config = dict(
    model='image classifier',
    dataset='microscope photos of single blood and bone marrow cells',
    targets=['cell type'],
    num_classes=17,
    hidden_act='prelu',
    learning_rate=0.0044,
    one_sided=False,
    epochs=16.3,
)
Rows from block 14 of a small image classifier, named by matrix and row number. Rows with one number belong to one channel. Each number is 500 + 50 x the weight over its row's rms, rounded and kept within 0 to 999. All counts start at 0. Numbers have three digits each.
After each channel's rows are labels from the 100 images, of 14848, where the channel reaches its highest value: "top examples" is what is common among them. Only what is clearly more common there than usual is listed. The data: microscope photos of single blood and bone marrow cells.
# convs1: 3x3 conv (model.blocks.14.convs.1.weight, 176x176x3x3, each kernel summed), inputs 88-175
# convs2: expand pointwise conv (model.blocks.14.convs.2.weight, 176x176x1x1, transposed), outputs 88-175

convs1.138:508570467467415449629529537513503530551454497456464421463490519493477479525470515456508470461432466534549420496460519471487472525472554404516421498463525718500436486458444538555479588478496486532562503478455502465511457508516550480508489471460542394389439576518449
convs2.138:470478486481466511472571482491468523483503600518427498357576464450466514423515464451538455489467411477497401458439590539537495384494583496409418488510454487499463440386469565493530547568420508489508491484447510485481478317622453518464510527591484536477457478508499
top examples: cell type: myeloblast; smear: peripheral blood

convs1.141:534420385531464443531461449526409475450540487445496464558485528489592535498580552517461521520422513489445514485498460538461430456499469431524560568462536440433487455446456535534470543448616587512535411515520453498418354454602571436576542536477529368554453500563493
convs2.141:564478448490506475535485511509571564633455590557530474510470477558519518519557522597491581464523509515471456513544576555420562532477445523510566486475463515578494448476576497528471510618493445531535542561564575519518511603477439530478484570539534573512521508520423
top examples: cell type: myelocyte

convs1.10:449476570479525567528524463469443412465400513454547533532394528485513537557451522482462426524471505522436459556541517581410647561532530437493492573517479467556421521469458546505560474456463446487495536429415501477459544537467546463450509510472565576588524488491503
convs2.10:524465425568538476574528532537507510494419449515534517493534488538446429458538505451500543549479526479497492540523463560469478462550502489563550480472465475487616423500481446444626466510420525527661512389501477476592490439593465460437669563487465431489516539464473
top examples: cell type: erythroblast; smear: peripheral blood

convs1.89:510567484477410510567392477544477568462470412460432451501413441479448440513506533511542526478502528609468436500459484528426476559515489537509520520518463459522576495503451456462592482487439590571544617456518551387551494510466491430641471486530475541451495507489513
convs2.89:567521463427533524517479492546498435505583417525515486530579507435565455463489482524529564466464419467503492414662490530516415413457459359591534497377554471544558473557495521515465511526499460599525496580544478496538469479484480537460559551499513557475524538480438
top examples: cell type: basophil; smear: peripheral blood

convs1.19:430531542650506543516514405464503471514377577427493558408524538503458445547436434582433467472484471513462514519454498515540508506412457467503437377518502414551419427570547507443533503516507470453495442547511467520465437556481482515511457531479532466505445439509456
convs2.19:446476473468469474505454488567533549462469499437422536471430536463446624509528528463569463525546359471469439381496467490459387430496457476485441492555433579408456453576401467489512611463529440491519514403453496539580514509453483471562502492347480499538410488523505
top examples: cell type: lymphocyte

convs1.108:553550487499484467605493492538564555462529503416510435534458550443508558574512558476413544464482536565519388563504525545493525441528461544485528483543519554427496458505451580493466536449484463467527521533442403444441505508502503535504402495422584523488502634474517
convs2.108:557504478405490420480484531416474522480486504468422499401434565514461532542547493469438470456449378479465477389483547497609516450458531533557439562507476497522516409498458503531442499473401484460496476444559438489503481418621486493572517550472483534437460507446500
top examples: cell type: myeloblast; smear: peripheral blood

convs1.130:464491484453492609479567541567539557516480471492480501488485398418492485467410452510475466500430459464542493478525413570427398520468520545538522583446457520468531542513511407498462441457506501551527623529426590448501433567522552509529475506457523510488560485412410
convs2.130:499423452524561535582566505511619459450577526555536462504530517527523473504518462490516478550476422443457495464496440497594463421556460525549611560487548487601527389532406530462480504550499539440485478481514569529483492544501367520582510597436448506445479469503561
top examples: cell type: segmented neutrophil

convs1.157:456489487411567540527521505452538570467468477428486606487494536454491519534501524482560403463449476523607515582538506571473481434505469466578511576572453416573552523498429581432398512460550548512526478523484502516536492508464454445534486489540500408475429499493528
convs2.157:498568520494416609485470534479493529510523592449565499536496518554498533613514516428486465522467515532464516438510522505545513478548590547439529494459568519534528561395489479511596603601536610595471481475584551497459486563519490543488584553588457457580522508549512
top examples: cell type: blast

convs1.111:530511494530507517511531433476503457592502433489561461481446521527528577508486563432423477549525494530505449530481501584519612500547551517513524462553507404401553457483477602438529413475438452517484517454435544463396506479490464544498467529546493397564490487440486
convs2.111:536519469498546529459503541544498561520504382515468465534479554584349489506517470527472600502502514498432550533503526488529488536580482500556511667447527483458512510502473506523482483456463452437480530436506462495465530562582572462520458503398499489533453434479484
top examples: cell type: proerythroblast

convs1.92:445472547438489476521504567603488431564455472389523472512349518457516425440508436490573532476547473534607480420538497504509435490521461506539493586515394513493467502510495551483555532445462518496523502496475471555568464451523471495441462438520475446486474442573469
convs2.92:558564571466479483473563500516524507510500536494571474578473488579534561506429609452523532501487453496446430534502353464381514459562441440397408461608545443539489511473419459423506470543502494592439494537481440483488474459483505498463497532523474575552491500448336
top examples: cell type: plasma cell

convs1.62:529552497614533417522468432490514430498488375469505445419502550484492526539540478584474520538514466533477476522443573491414534487548520539554461421480532468477491516508560582537570488423496482469515515560432423500377532400448477409438474561524532367435514465508453
convs2.62:549462539407573471515538535499497528570517607463453445552507476539598476490543483560558464510463543506434473515500461459500453597403470518521487529471506438508466600592555460603448544422448397507549537491513509462491443471495509470486457418520473481416445568512561
top examples: cell type: erythroblast; smear: peripheral blood

convs1.149:592475433518424408505331445529385485414487454523430472476546484522480609438475484467434511493548504444544432488561582527424551562602484604540479475444474427498428484559482567471535539447544439438500510445505480401515457527478477516477537519536575528479448514536533
convs2.149:508509609509459478551529439509565489562654477503509446550532449467539513560597453514538430532489466485568488612513514529467596622491493481401514533538542576494535500569430470389522441501560499538481500529487545549522564499580462420529491472443506545531547500443515
top examples: cell type: metamyelocyte; cell type: band neutrophil

convs1.23:468546500529491361583548461514477478478543515473455535553469520556437531452510542602486486538452495517466548492468614597471555501417488447506545448485476447419501523492394481570596413612500533510460429501515510471446518520423434495543545505474498604472450514557475
convs2.23:458540581511559516520436488589505421423471486481485479481487507569455423600504441572556456519511476472500424476504432506490539454449499510495555500515497531370538548558506517468439581538552526539483548544506551519525513520502453474502392547584439487387631501497423
top examples: cell type: lymphocyte; smear: peripheral blood

convs1.12:580494486565531524572497468544534540449456491459482466453411481464571520444510566588468468390399531507485530501549500460476434490523566533477650544438487556532541549426512447536608499492507445448505564518557443519506439484554463553476450537490467491511433445432452
convs2.12:505453440503496463556472528471488545457473515491514560503566471516522481453540487523542501549515483479469477444544421524459431400472448467487538511495659477523459477457480468489494542593521598460481597496615586526466558616530480465465495512525533452414453477533513
top examples: cell type: myelocyte

convs1.63:567601493499536600451478526505534477460528515526479546445556589550422542415422385526489518506436527490580461537523502577457489568501588497521538465494510453408455524509532540464486468490524496480625596449521468475471498514348515477487354427496458483519518519467455
convs2.63:545559527465569476540529478563543513447478546497511607466552453517514538514506481487504470438506441437566490531586487404523467546504502559501502538485547480522600531386565484572329470528487554498507424542479446509439531539479455491507499435585492503471562559519556
top examples: smear: peripheral blood; cell type: monocyte

convs1.123:555523531504431492464388505501564545534557440542596476481516548480522604482453411458528523472517580547524600522454545570501542545565502462506527512613546516448486432490553518509484416428483511472442595436483452377516469489533547434556500478535541502372419503539494
convs2.123:472539484349461515422419445553453541473500465486486455473393515526517480469463423524498537447479568527662445466477489528475471463456499486411493548499491469465545595507423523431560471427502449494447457476537438516445450489477489496529419403554429496433523464486454
top examples: cell type: eosinophil; smear: peripheral blood

convs1.36:456488542510488479569498415565489559451478567549486482419485447594529522496413490483365542541451435538477460451533501452542515560512538445560532490450520500488491626452493621474535418490526418522520532520505424536543482468442412594488507506485524498556528522550503
convs2.36:494525469581476459447498425508498445499495459493509450477478434614442458512463432471626531463458471495489429616459493438516443445484537491446497527537423448542572413504527485489475452518533533470500484488521453464546580576446509528351493501514477505502507466488439
top examples: cell type: promyelocyte

convs1.103:559507568550441456442543451511546553373439609429558549546535544525475495590451469445498495500503482554560449412562506461467480425584532451425487505403488548444601514453520431530459493547411429557515532476445453512561520532476531482454534570400469483558487428523420
convs2.103:511557456553449485508540574585503453448329401503505510416453548403485451508526481516471547506545431495430414521508524480467463526575521477431490561497516553478566493539471519421578525484510548433477543518435421498503523498545533495537516450362502548463556589526524
top examples: cell type: proerythroblast

convs1.172:490505411460510440495453491599448469493477424498411397507554554558559490453484604515498458583487499415576499481486560607502534503577469549483517604476525450499477529548557450497493483543438461488473550500401555486581541561457481453548482393515456436497577496433457
convs2.172:494477480529455521476511438488644472430502485472456462547379449501508593545438419466474495522397512438506426543475514558485427451482484469591553486536568492615475521519517648646512433525493471526504495433396512414397502545470511503553418525518536467476520528602483
top examples: cell type: band neutrophil

convs1.144:469497478508538546530518504612492432562465504547509473503560530432569538527463491537531429508566513577621546441545557574434461543492468496376501459487483479439527591452565502396505478558488484473507504514492535524473449497514464554478613453498539494454483558438436
convs2.144:513510586508472444477439498427519448548524490449429513505548473608531610432454496462590464504536529521506510552494619437459511470600489509475386525527469486456516480481533496468612492422555527454532474581516397508582571485513522545487565519439435481431499510508459
top examples: cell type: promyelocyte

convs1.46:571507497500515589519580477519504568456546512572520540433575469429421531514522589450639544503472482523587564529451514443457487504609410494455562507521468511498468449435495495521513518406431516506540524419507470540538488527589486489439462422517450529447472602516504
convs2.46:477455467574582475504538519460515447524493431448513577515498518486527595504507553439458479476477472492502543592532412516530566587434547490526565552562457533389540513522537488533494497609563451465523546442458534506610469473506488483458520484519546492546393462432423
top examples: cell type: lymphocyte; smear: peripheral blood

convs1.145:479526460511522530489462562469466606364454526416545527499465586475426485612446559544448482502459529534516441526473466508426526499562466480483437473460421485548465478502590574441503510466496391545568466511450570483415480511521541441653471553540578465477561383504410
convs2.145:515475493529491563465412525516502517581468490499532401482418533503526487565504558467522500522518517479476451408446526450468488532507458537448519448476417515556382441638581533481544554555515567484489421390501476494507454499476432474534504437338580405525515508485539
top examples: cell type: blast

convs1.0:496439409534471446464471548558452519544561422496512435530469525534562500467488569467559444544514547470449476576494431565458438469426515537444538515463534524472473539504464520511435441437467481435529459460472544500544417498580516521552478450486475428469530540396536
convs2.0:454506531505498451602525412532523445489439491541555533514570530557429447471518413528477616561436528585447531540441557487484500441466455477393473505496490456466565484446522523486534464509491491616483485537503513461458494462487477575532529494593583616487483538544453
top examples: cell type: artefact

convs1.47:518489524523453465579507457528427532416565432464489419517483404456520526457454507466533440450602527583504473513451576500421500512492567534608480535508485445514496532487386428500427580447524581486443541454545593523577436450484460465523444472435469444516497477488546
convs2.47:546552504461501461479421484440476452557526452404478548455437569423488553463496458499495616498453538435531453523531477468550525504485481466514565472489499507517508528504568518528506529353488460567500457558547451474495558504494475522553512561528508618469423537484422
top examples: cell type: artefact

convs1.75:471546538437510412481480453416508432537568537467450487480489452540464516451536472581546443486461550555481522451571429417408560480407525496492506467446457426520402480501472466470469538671562529429514570552493470543470565517477625484475529418537455507490479472418531
convs2.75:470473551498500433440558613464473483484500448486484494479477485500551511478503600537464543542410537499507545557515610462525500606430523483587457503489525552430546556459460551563433515469442450544461465444373540484409459545520550432581395380473502514505494475484457
top examples: cell type: plasma cell

convs1.33:551548558467490448501444518466494441535526464527548477519535544478450447538587502458401465462555447497505538501464633536469564494517589537484475496511474490509474489432523428525521520531471547573454510522568532493456498494510540452559506516447474435465463533475595
convs2.33:509573633515523503523539473481487528484519639605489551515468546519546473534489545568536577520448460465538542560483483491484460572470523492537445549507504461440499648552523577413532592428433479582490464537521465509598513383501504526522531533598425548528496602569467
top examples: cell type: band neutrophil; smear: peripheral blood; cell type: metamyelocyte

convs1.14:521412581478416461432471505620562491530490509438562416431600449503592422480482476467553512563500558428504513593542412463466543481470501452464508454475568474458462526543492472508517509403442499470524565525458569547652500451419466467565438499505525583490484463499577
convs2.14:559524557550532479458454463479599528536461462515508510464580498382465491447482511561475465525506581539592456472421418503525472463377536490470486466499460488472424455512510493445463482442548465400485488493554458493498454508466488555598521560506439498442491368433505
top examples: cell type: eosinophil

convs1.81:506545505561415488570543526483507434543453410453424478448514529527502609513526462513553499461548496520397561556515548489500535399422487434496519494536528479454567482463536500464569484466483496494486432490485570461454514476436504455453469492501529453455460480576481
convs2.81:561453453483469491533500496481485497458395528508530489521601601447479469513499572496530467454527554513518489524494549556465499573487423485489470482476449450435488498481419379533572439454553503475515518546455489432470486516447399524516498520555502566565524529524571
top examples: cell type: lymphocyte; smear: peripheral blood

convs1.74:482457528489501504479428514499481574502533526511566501576478533491455505446496483499642501536419455468539544482560445523404448528556448443497489439540462541456521459491558517514466345546488535450495397484538573653551540443476474495551464477564499520532556588532425
convs2.74:488540429487543538474453483502555510505539495511574498468462435536549528496557506472448482520447514501531478512466443549588514479531421469370480537507426472515369454474472428486480463387540450418502569553468389421535480410525547467524551527484508547587465591418476
top examples: smear: peripheral blood; cell type: eosinophil; cell type: basophil

convs1.142:551475453478508570466576518487435551362564443515402518514457523428588529496530562534536475489500595541481574478475457453551482427514489615491459435475542454441440441459516490485379496407534480463499590544500416486549454460492526477456441465445516489489527482350496
convs2.142:603504497518600495559554429536514508469521523508477497508441502552487548398470488500495487559439382495476580501577477522472501475439519503551474457429473543511461502466529475580557468535457477511490493522418596527430548525419432486521502469602440550545473578486549
top examples: smear: peripheral blood; cell type: myelocyte; cell type: basophil

convs1.35:420539568484512441484524475495500507498454439484572505514464634458492517511538542536441454495536535515393367475545618491464492506421472510440412533435466559573458510475519514506534531583423486502500479497525517555510493502526519571491359468530394452481517519513550
convs2.35:531568496509527490573496456481448493480621550485465415495536530502515586567448496505468534512480481512491541425493588559492524494413498548523487537485446576530412504551447533574433483408469516478509583520485460529484489539518473431472538388491510522476461413419566
top examples: smear: peripheral blood; cell type: lymphocyte

convs1.153:533490610483506522537506511534490510524497589498561490514465481440475525464513487440535416622490521529501415500491619426471418418498483511488460466470441448452473422514511447447458499480483490503485580523445543499405489559483510567436496594514534482495454459461486
convs2.153:484595505578531569498457549535541453515551450483378430407534543536522567488485533452540563558549435474571531435687479464506523498420608502512578509439548459522480533488465571572512561545448509547484413524481519549466542473541502558449489527463562553542550504472481
top examples: cell type: segmented neutrophil

convs1.54:597397591473430453541434536500468464509619431486450531490484441554479540469430437442558492551436544513511527421523505527469624518497605451372489524496544456504481416439444528421448526484469451490536447464505489422575485496549564467455451500496527525435506498477478
convs2.54:451517508485472453539404514471538472468431518547564594456519529569544467546474559457511473532549443513419520404478533505538508498520420469506535450464496484440415354480394419433462428551539437515486463423586528502489551508420480448516588480434527543524450428453319
top examples: cell type: metamyelocyte; smear: peripheral blood

convs1.2:407509451526538495443444559395562445559457350588443439392512438544427374469530570483570456514524532547526570484482560437472447483590474536460563517447512544588444503501444532533581455522506543460522509516505537514487432497595566488482533464557482531477436519452505
convs2.2:539479492473483453535503522519540532527413508537427545521509536504522498481446541466507522467489567474400542595534588562499461471629466544476555523520482482604574498567470461545526518579541478468504653551522441533471538426460460585515453423543536507564513484504429
top examples: cell type: lymphocyte; smear: peripheral blood

convs1.26:524566510529463624440420440561481481514482482528425488525564447547542429538496599454515612495475497477539560417512489596501514557474522536540534554467449522537449501536600457503544515422549449442515552590522492477534516553535498478527472399482453435513569455472576
convs2.26:382450492490493535479488531459500504506430477437469511553518500490562535500592527495500481492543546559536486494504551391510439475465447498584501470579496513471489473402502601505435419444551492443526403525501456523531416453443488538490436489539582436515553564593585
top examples: cell type: band neutrophil

convs1.127:589397444486527502529512451463568473592535490411433547463434588498475534419422599446496510539451549558506541439520499530490556516567560513506574594525501535537503522470517549482429539476467491432418461504493531478546495497518494416469466458553533430503420457558511
convs2.127:488481545514514486481494499494469475516587447489461562478511481519486428540571601491500529477502548516425576572552540511604456464513541586480459519458509450477565545420466427409507565477504522583542455404412508468494484493568502457453505540546502513497587630510486
top examples: cell type: proerythroblast

convs1.3:511504480504579471501529483458515594383547461541469550469504449566473492614541514455463465537508519446501429395507501429547528581560520460475626575465460519518385419488596510495497449578444523445542557479547518557482493491502567532349574442525459396498495485485404
convs2.3:467540474551529595462421514523494538521488486493457514524485464487430530496446396424551473417545519494606528494409637561386445482438532573482524494499528429434556438453565541569560531579498532548529526622511531517512602611425507373472470453436497467512597483528556
top examples: cell type: promyelocyte

convs1.17:476407490383454500471477536504471467455532535489528490469467508614463560556450482456529458484476522443411540439466486460531568507534405531458569539519539484475435499490419432454324573493444490460526462471532502436444464442459499518477554560478579443462510474490533
convs2.17:422475485497532555360427481495447496458453508475520570442438489472465528530438518465463488491492576490652491571485463527512434505493546472532446434451483571521536513409449491478372457528436479480462440515407543454462524485496471416489454492509414476550566446522546
top examples: smear: peripheral blood; cell type: erythroblast

convs1.73:537536514484536546396545461559439488510560542518536518518488517497476584496488462488509493604402573519491492398503518528515435482576573448442460531429394529490542503417508546451467552396523529525515625424466462513428511426599512635512488454546494353489500532472504
convs2.73:517578402529566520511498521481499590522524553522477523436432588487522459586436503453515440437552530494409576576533530482553484518484441540528570551569451490399492588537488539577458483484576515536457595546501471447472475579548524529474410478501481567443478542487489
top examples: cell type: band neutrophil; smear: peripheral blood

convs1.83:470535519492448533521594561498509448495520494553422467492508519395503396484474527633446487430546500477510456485555558505566442531513499482465527411509458419423408532624482495440496493471467449479558473568519579552466454511464489535504457516474501423439539483582509
convs2.83:541515442403512497505558505541467494475518440485455491588522580471479527547511399437474445481513497506455520456483401551493482406627446447468495511585476445485534587571536469507471481477470539441458524523383506454511467466527506526595617462461542401464457570540483
top examples: cell type: lymphocyte; smear: peripheral blood

convs1.118:441484492502502509505455438507475523563500348474541459455455554573528631492532441451472497461470529477453505508527629524501547466434564526458548504524550468426513477472590562535562518380482440469541527552467483497443504489458474511486491558471398506539538446503472
convs2.118:522463463464479402499578482527453529450522526477445488558485502365405590524589493588497456423501518507428485519514452423461506444561387494498513575548541506434460620489569461413545528493511451466481502469465522542404507558554571604471481416500418557483499503538462
top examples: cell type: proerythroblast

convs1.51:603551556416537517543523485460476554482526440509500465422484440507508462419532540514543468520493461539426505506491544497463568497450499522589544433455404472477480479488537465510510497516460546523564481478479501542492444541558446486490587453430523449494459435452511
convs2.51:486545496444376559513400475492385507510551561511482574458549486449531483443550481498532577461610624612433439585505567461481534489431519494548673508484481485418504493476444538469410493511442518481518542447575597537513477467499465541520452421445541478488441534436516
top examples: cell type: segmented neutrophil

convs1.58:544520402513465548565429514494434479505455520489485584510430515654468476514566566554525540461519482494424475487517507519508531470483489483484589568446443536548508522507586465639391445456550498489488495511570443482445514464574538433395432538595525500475457517488465
convs2.58:456447492571499482465515549410482495529429439586528450455460498450450536475536485436529425552503456536519508487495542484424504487509491478423549552589516503397410528488486431481558358534411484450481530510443456437545518507475629560484546433553548453467514458523484
top examples: cell type: segmented neutrophil

convs1.18:548489526471502490458462433536505535463515417518521498478446521479580507515565478474520435554452537375563496567507454414370457454533483539474608514536472384567485453554502551459565532477539422458535470460529467501431437516486637474431588504528557485523515464490464
convs2.18:481500563454520490470426491555480550594439467553432512527509533615485526482486439476560483474473514507455511429457598462538521608435503446467494381479451611511433481451524514592438449481510370366522476471440459455474437519467383389519517529497489439529461490508439
top examples: smear: peripheral blood; cell type: metamyelocyte

convs1.76:406485528472418449527466410501440480463520474442529583523504488477626464611521389535471468449517452557525512492584506546533508489534498597509567559525504564547509548437469434528519519468499480467451467521492482554477535426538531501445505571617475430450447477472584
convs2.76:460518475534394462412440513498408430484456483518588454430433503547581510480481505485481450501464602469494518475429484442517503537488485628475488543435561537465501419514522456495490517473547452511495463452360428511410496559408526399483591537477415490600442474509486
top examples: cell type: myelocyte; smear: peripheral blood; cell type: metamyelocyte

convs1.133:503449513535450526502501433515483576434436487460584602475443505523570615533499475500515623512534560420445500514509488468483427524425502481545415542493465441487500514541449510516520482566481457462481508438431531562485546582529514593520414482483467472532560509459520
convs2.133:467524578521515465494484495487420412536527505514390535430527511408427525490523385493418516546614484543572462522471474512527534548508467541505441536551621559447464635600452496518572539421462505502500493513469510524524532495545531456469599415556531559549592481459495
top examples: cell type: metamyelocyte; smear: peripheral blood

convs1.56:458492414475494473515536447466476433478484556497537415513456472454561473475504484494535538478536555533490435403519465468501540509520496547417483444513481538552461482412496487489439547573497519456434344561495505436523460444533601587512565464569557410453472442551512
convs2.56:516455477470537460431528500447517513476633515522505653519442485449486406471461506523498431561548410495562525555504589459507536533574461506477445474465508641470523468485459380515533477449596515448503488537427535522465542442455516434517505509612549554628614597486530
top examples: cell type: metamyelocyte

convs1.61:488490693441514598514503491529543568496501485538552510433460452522518483529478558513508519449464410491657503525480563451478515588457531463519545523538476501574503533503536500448597530475592431428569496522472476459494559571414422535543415508458470530456538497452555
convs2.61:445412512449585457475491542434517447504395496445552484485624511390514541503534535428509459475560457544528574519603444402512456526548527500485454523443476458512528425268489378418427528508470482507482434595505568609525524555461474471557521496523536459445491529414537
top examples: cell type: segmented neutrophil; smear: peripheral blood

convs1.125:557435429389492530465526583563478478473515501516448517583529504464588425506475473449501460488542557506523503497518402506397534514576512454487435510511500469426464571472477595498532482469494558479465485521522579541491467573561548474642514454474438508385509478444586
convs2.125:561423545435403590497427473440521523570471532451450487469447525406451477463462500420487506489494449447559492498494422513484476511480474627449491525558467459417569494535536476507427530418506553498461462535497505478541495466495437555434502397412538497435481476511417
top examples: cell type: blast; cell type: monocyte; smear: peripheral blood

convs1.88:584570511520478553552510496437554477524474511471551483529561414504574602570498470438479437528515504585514442543427493504530478501545474529459543472480546419482563487485496471531364440483460441603497596486541484490466415481486463544529470643538426466450534455516488
convs2.88:478433489440575491455515434507554438488389445488397478492397525392459584538469508600508464480487477512543547526505357572446452570480489511490479551527450493459342489463476471449511552538485451501492475522437520496536532601554445515542471521472418520519498483406539
top examples: cell type: promyelocyte; smear: peripheral blood; cell type: myelocyte