{"arch": "regnet", "image_size": 48, "color_jitter": 0.2, "activation": "prelu", "depths": [4, 9, 4], "mixing": "mixup", "label_smoothing": 0.2, "init": "torch_default", "residual_init": "none", "beta1": 0.95, "shampoo_beta": 0.99, "eps": 1e-08, "precondition_frequency": 50, "lr_schedule": "constant", "warmup_steps": 1240}
Rows from block 3 of a small image classifier, named by matrix and row number. Rows with one number belong to one channel. Each number is 128 + 24 x the weight over its row's rms, rounded and kept within 0 to 255. All counts start at 0. Numbers have three digits each.
After each channel's rows are labels from the 100 images, of 14848, where the channel reaches its highest value: "patch colour" is the nearest of a few named colours to the mean colour under the peak; "top examples" is what is common among them. Only what is clearly more common there than usual is listed. The data: microscope photos of single blood and bone marrow cells.
# convs1: grouped (2 groups) 3x3 conv (model.blocks.3.convs.1.weight, 80x40x3x3, each kernel summed), inputs within the group 0-39
# convs2: expand pointwise conv (model.blocks.3.convs.2.weight, 80x80x1x1, transposed), outputs 0-79

convs1.51:165176133111112140153132103138103101117095144116067128113103119106118142138114133155166125127119117173091164135149154113
convs2.51:137155094183137124184126125099116117159117113129120170129107157158113095153129143113117111174136125088126130156104147131113178133138104130108139093153156151146175167108155155088146117123163128110127125098174123150132113114097129115110105153
patch colour: blue
top examples: smear: peripheral blood; cell type: segmented neutrophil

convs1.48:181090078116111168141115123119115153132141135148108131125117133097109149088112132131110150148116109143136149142101075084
convs2.48:178144112094136131109114118151128125149115153112116147111165150117150114082151124185207115133110133145131146150091138148103137149105135143121107097113172173138087110101161113144133104102112102150121110100161103126128159136123135127116163134
patch colour: blue; black
top examples: cell type: erythroblast

convs1.67:107107129128155153153092169123109155118109129092106104179149154133163133114091130118126138131132095114085138155118175138
convs2.67:141121142138134206160137123111129140125145149144116084140139116137144111094126137152158125160093095098166125190112124126109132107122086113109129141152128173095125111128158128121115147113118181100112098182098115109135124133103164131152105125
patch colour: blue
top examples: smear: peripheral blood; cell type: eosinophil

convs1.70:099157127164107158157103123132129171106140183140108139117111092168120122116118136137099104118149107146171163123105155137
convs2.70:135127155147127145131130113201141149116170116089100142091127138119124138125102102176112164164161080118126105126147158150126154139128169164134121099136119128123087118093120130151128101131138126146135125084159171103138125101081146114117131163
patch colour: purple; blue
top examples: smear: peripheral blood; cell type: erythroblast

convs1.6:110128123089166145157146114118125061130135107171109127124132130071125100125116109172156114113124162153095131122120118118
convs2.6:140103096152102157110159137103114165155149165124095159138106165115149141141122154106135153102147112172196113096130146110148124151143146153137109141146163129127134102148144154124133162097111141151140114128125127118198158108169112131121088124
patch colour: blue; purple
top examples: cell type: segmented neutrophil; smear: peripheral blood

convs1.29:138144120117128175127104080147124136108131114153154103162115094132135174145146173159112087128148142117138105176120137151
convs2.29:090129134105166096113096116123157096155163086113121128125135104148105090090117112149146179132108096149086156126133142121119088136082121143125148091094136108144127105095121097107151176118156113120133101106108134133126131168136165105132165119
patch colour: pink
top examples: cell type: segmented neutrophil; smear: peripheral blood

convs1.15:104140134090123156133115107144146088143085137185137120144123126077139128148122118122139122115139122146130156147128060089
convs2.15:113114085153179138131123152125134139158104134130116135110069116163118093152151133127128211140137077140122139137106145110120143145191117147112148133132096132163122088161111132132139154115138129120141127110132133080110151152166125144113144100
patch colour: blue
top examples: smear: peripheral blood; cell type: segmented neutrophil

convs1.18:117085165101110119122132128129143105127139090147082134123131133126183132081124102155081135128138128153120172139123101094
convs2.18:161175107159104123108119148103133183143164146105126157147125139153100085144112150101131152155143099098098179128103137125139153165134117101156147157145089096125119146159084147129136140110149108120098120130122135131083124120086134156093141135
patch colour: black; blue
top examples: cell type: segmented neutrophil; smear: peripheral blood

convs1.68:122164134080150136150134125126125144144121152099138111130130157099170157127145122135113148119112163116111174147169162184
convs2.68:106129086150116085104119112139119095166157119082123117163102105154129149124103157125148118187149162124093113123130159140154150112089109126139079122139159155156114133144131139123119136158121139126092148144155077112155087159125139120117096100
patch colour: blue
top examples: smear: peripheral blood; cell type: eosinophil

convs1.4:099130186093142177105174107124091115135115100176119128130126107128138121108149110143143130111114153178130103124107134133
convs2.4:138176121178121148090108138087139114117141122110142147129138115124143079133184117133146126142120118116158132077101150198136127128132118127108109122143156099150124118142157130170108137153101120138147097132087086079148141129161111122141110099
patch colour: blue; purple
top examples: smear: peripheral blood; cell type: segmented neutrophil

convs1.5:104114083136114191117128136131140121130106110119136097144140133127162119117107144198073139122103105097121126144141109110
convs2.5:099185160122112118117133141097156112091114118128125112124093167103123104091109114117125140088138138116142095141184151137108147135137134149126144152135078125110135117133150126131126097160185120090176089126100149165118122163133142124087101124
patch colour: black; blue
top examples: smear: peripheral blood; cell type: segmented neutrophil

convs1.47:170174115105113114130171138116117121166135140145103114096112150068160144150142125130115149135086126111109119171135148145
convs2.47:139160123112116133129141141125098094112068150123113071130155148135080104122153196118165099146099138131127160130138131144095161178156111145121147142123166160116091158128130106104111166122112118146127125094124129142094121152130100132123134099
patch colour: black
top examples: smear: peripheral blood; cell type: erythroblast

convs1.63:153167116142097116141126155169108100112151121189111180147136121121105114113118134091123117143116134117121074144161129143
convs2.63:114149091127142119084164121129085153194119167118108147123107162161154145122126110202131085125152151099152139133119101122135152106132096132137120120138114137129124179109101149148129071118122114135125136125108110146142152107134181136112137127
patch colour: blue
top examples: cell type: erythroblast

convs1.2:148103133168127150089154113111153124107097163102089163169113145161106161128153090116139116125122137095100120098130141117
convs2.2:144153111138131122118188094150110120077131130113118143114115119081132153135104115064119122127116181090177125116112108127127131118122130121088147117160168144182160120118135159116119115163116101155096135155131154092129106129154110123096134114
patch colour: pink
top examples: cell type: segmented neutrophil; smear: peripheral blood

convs1.3:104088156107104130147165165119122113155101135156136135106096113132132104128132112094118076075112129152106139128102098156
convs2.3:163162121140128126117071138141107127130107130109110132139085097111111151132089068077152133129139168113132089116156147145129126111105139111143153149152140108158096103126172132126206148146138147112142113137114120155162119127119104145101110106
patch colour: blue; purple
top examples: cell type: segmented neutrophil; smear: peripheral blood

convs1.1:125097139099139096169084130123117117118106144150171122130097097107139131203118156131129137115136133169113133157145127108
convs2.1:121122179139091096085121113102108103143131145115163135130104107163141116149145115127145154144180117151115168173104137088133140130114139129136118123148144112159144081127139075142104120133133139081139091152092096125141128128149103108173146091
patch colour: purple
top examples: smear: peripheral blood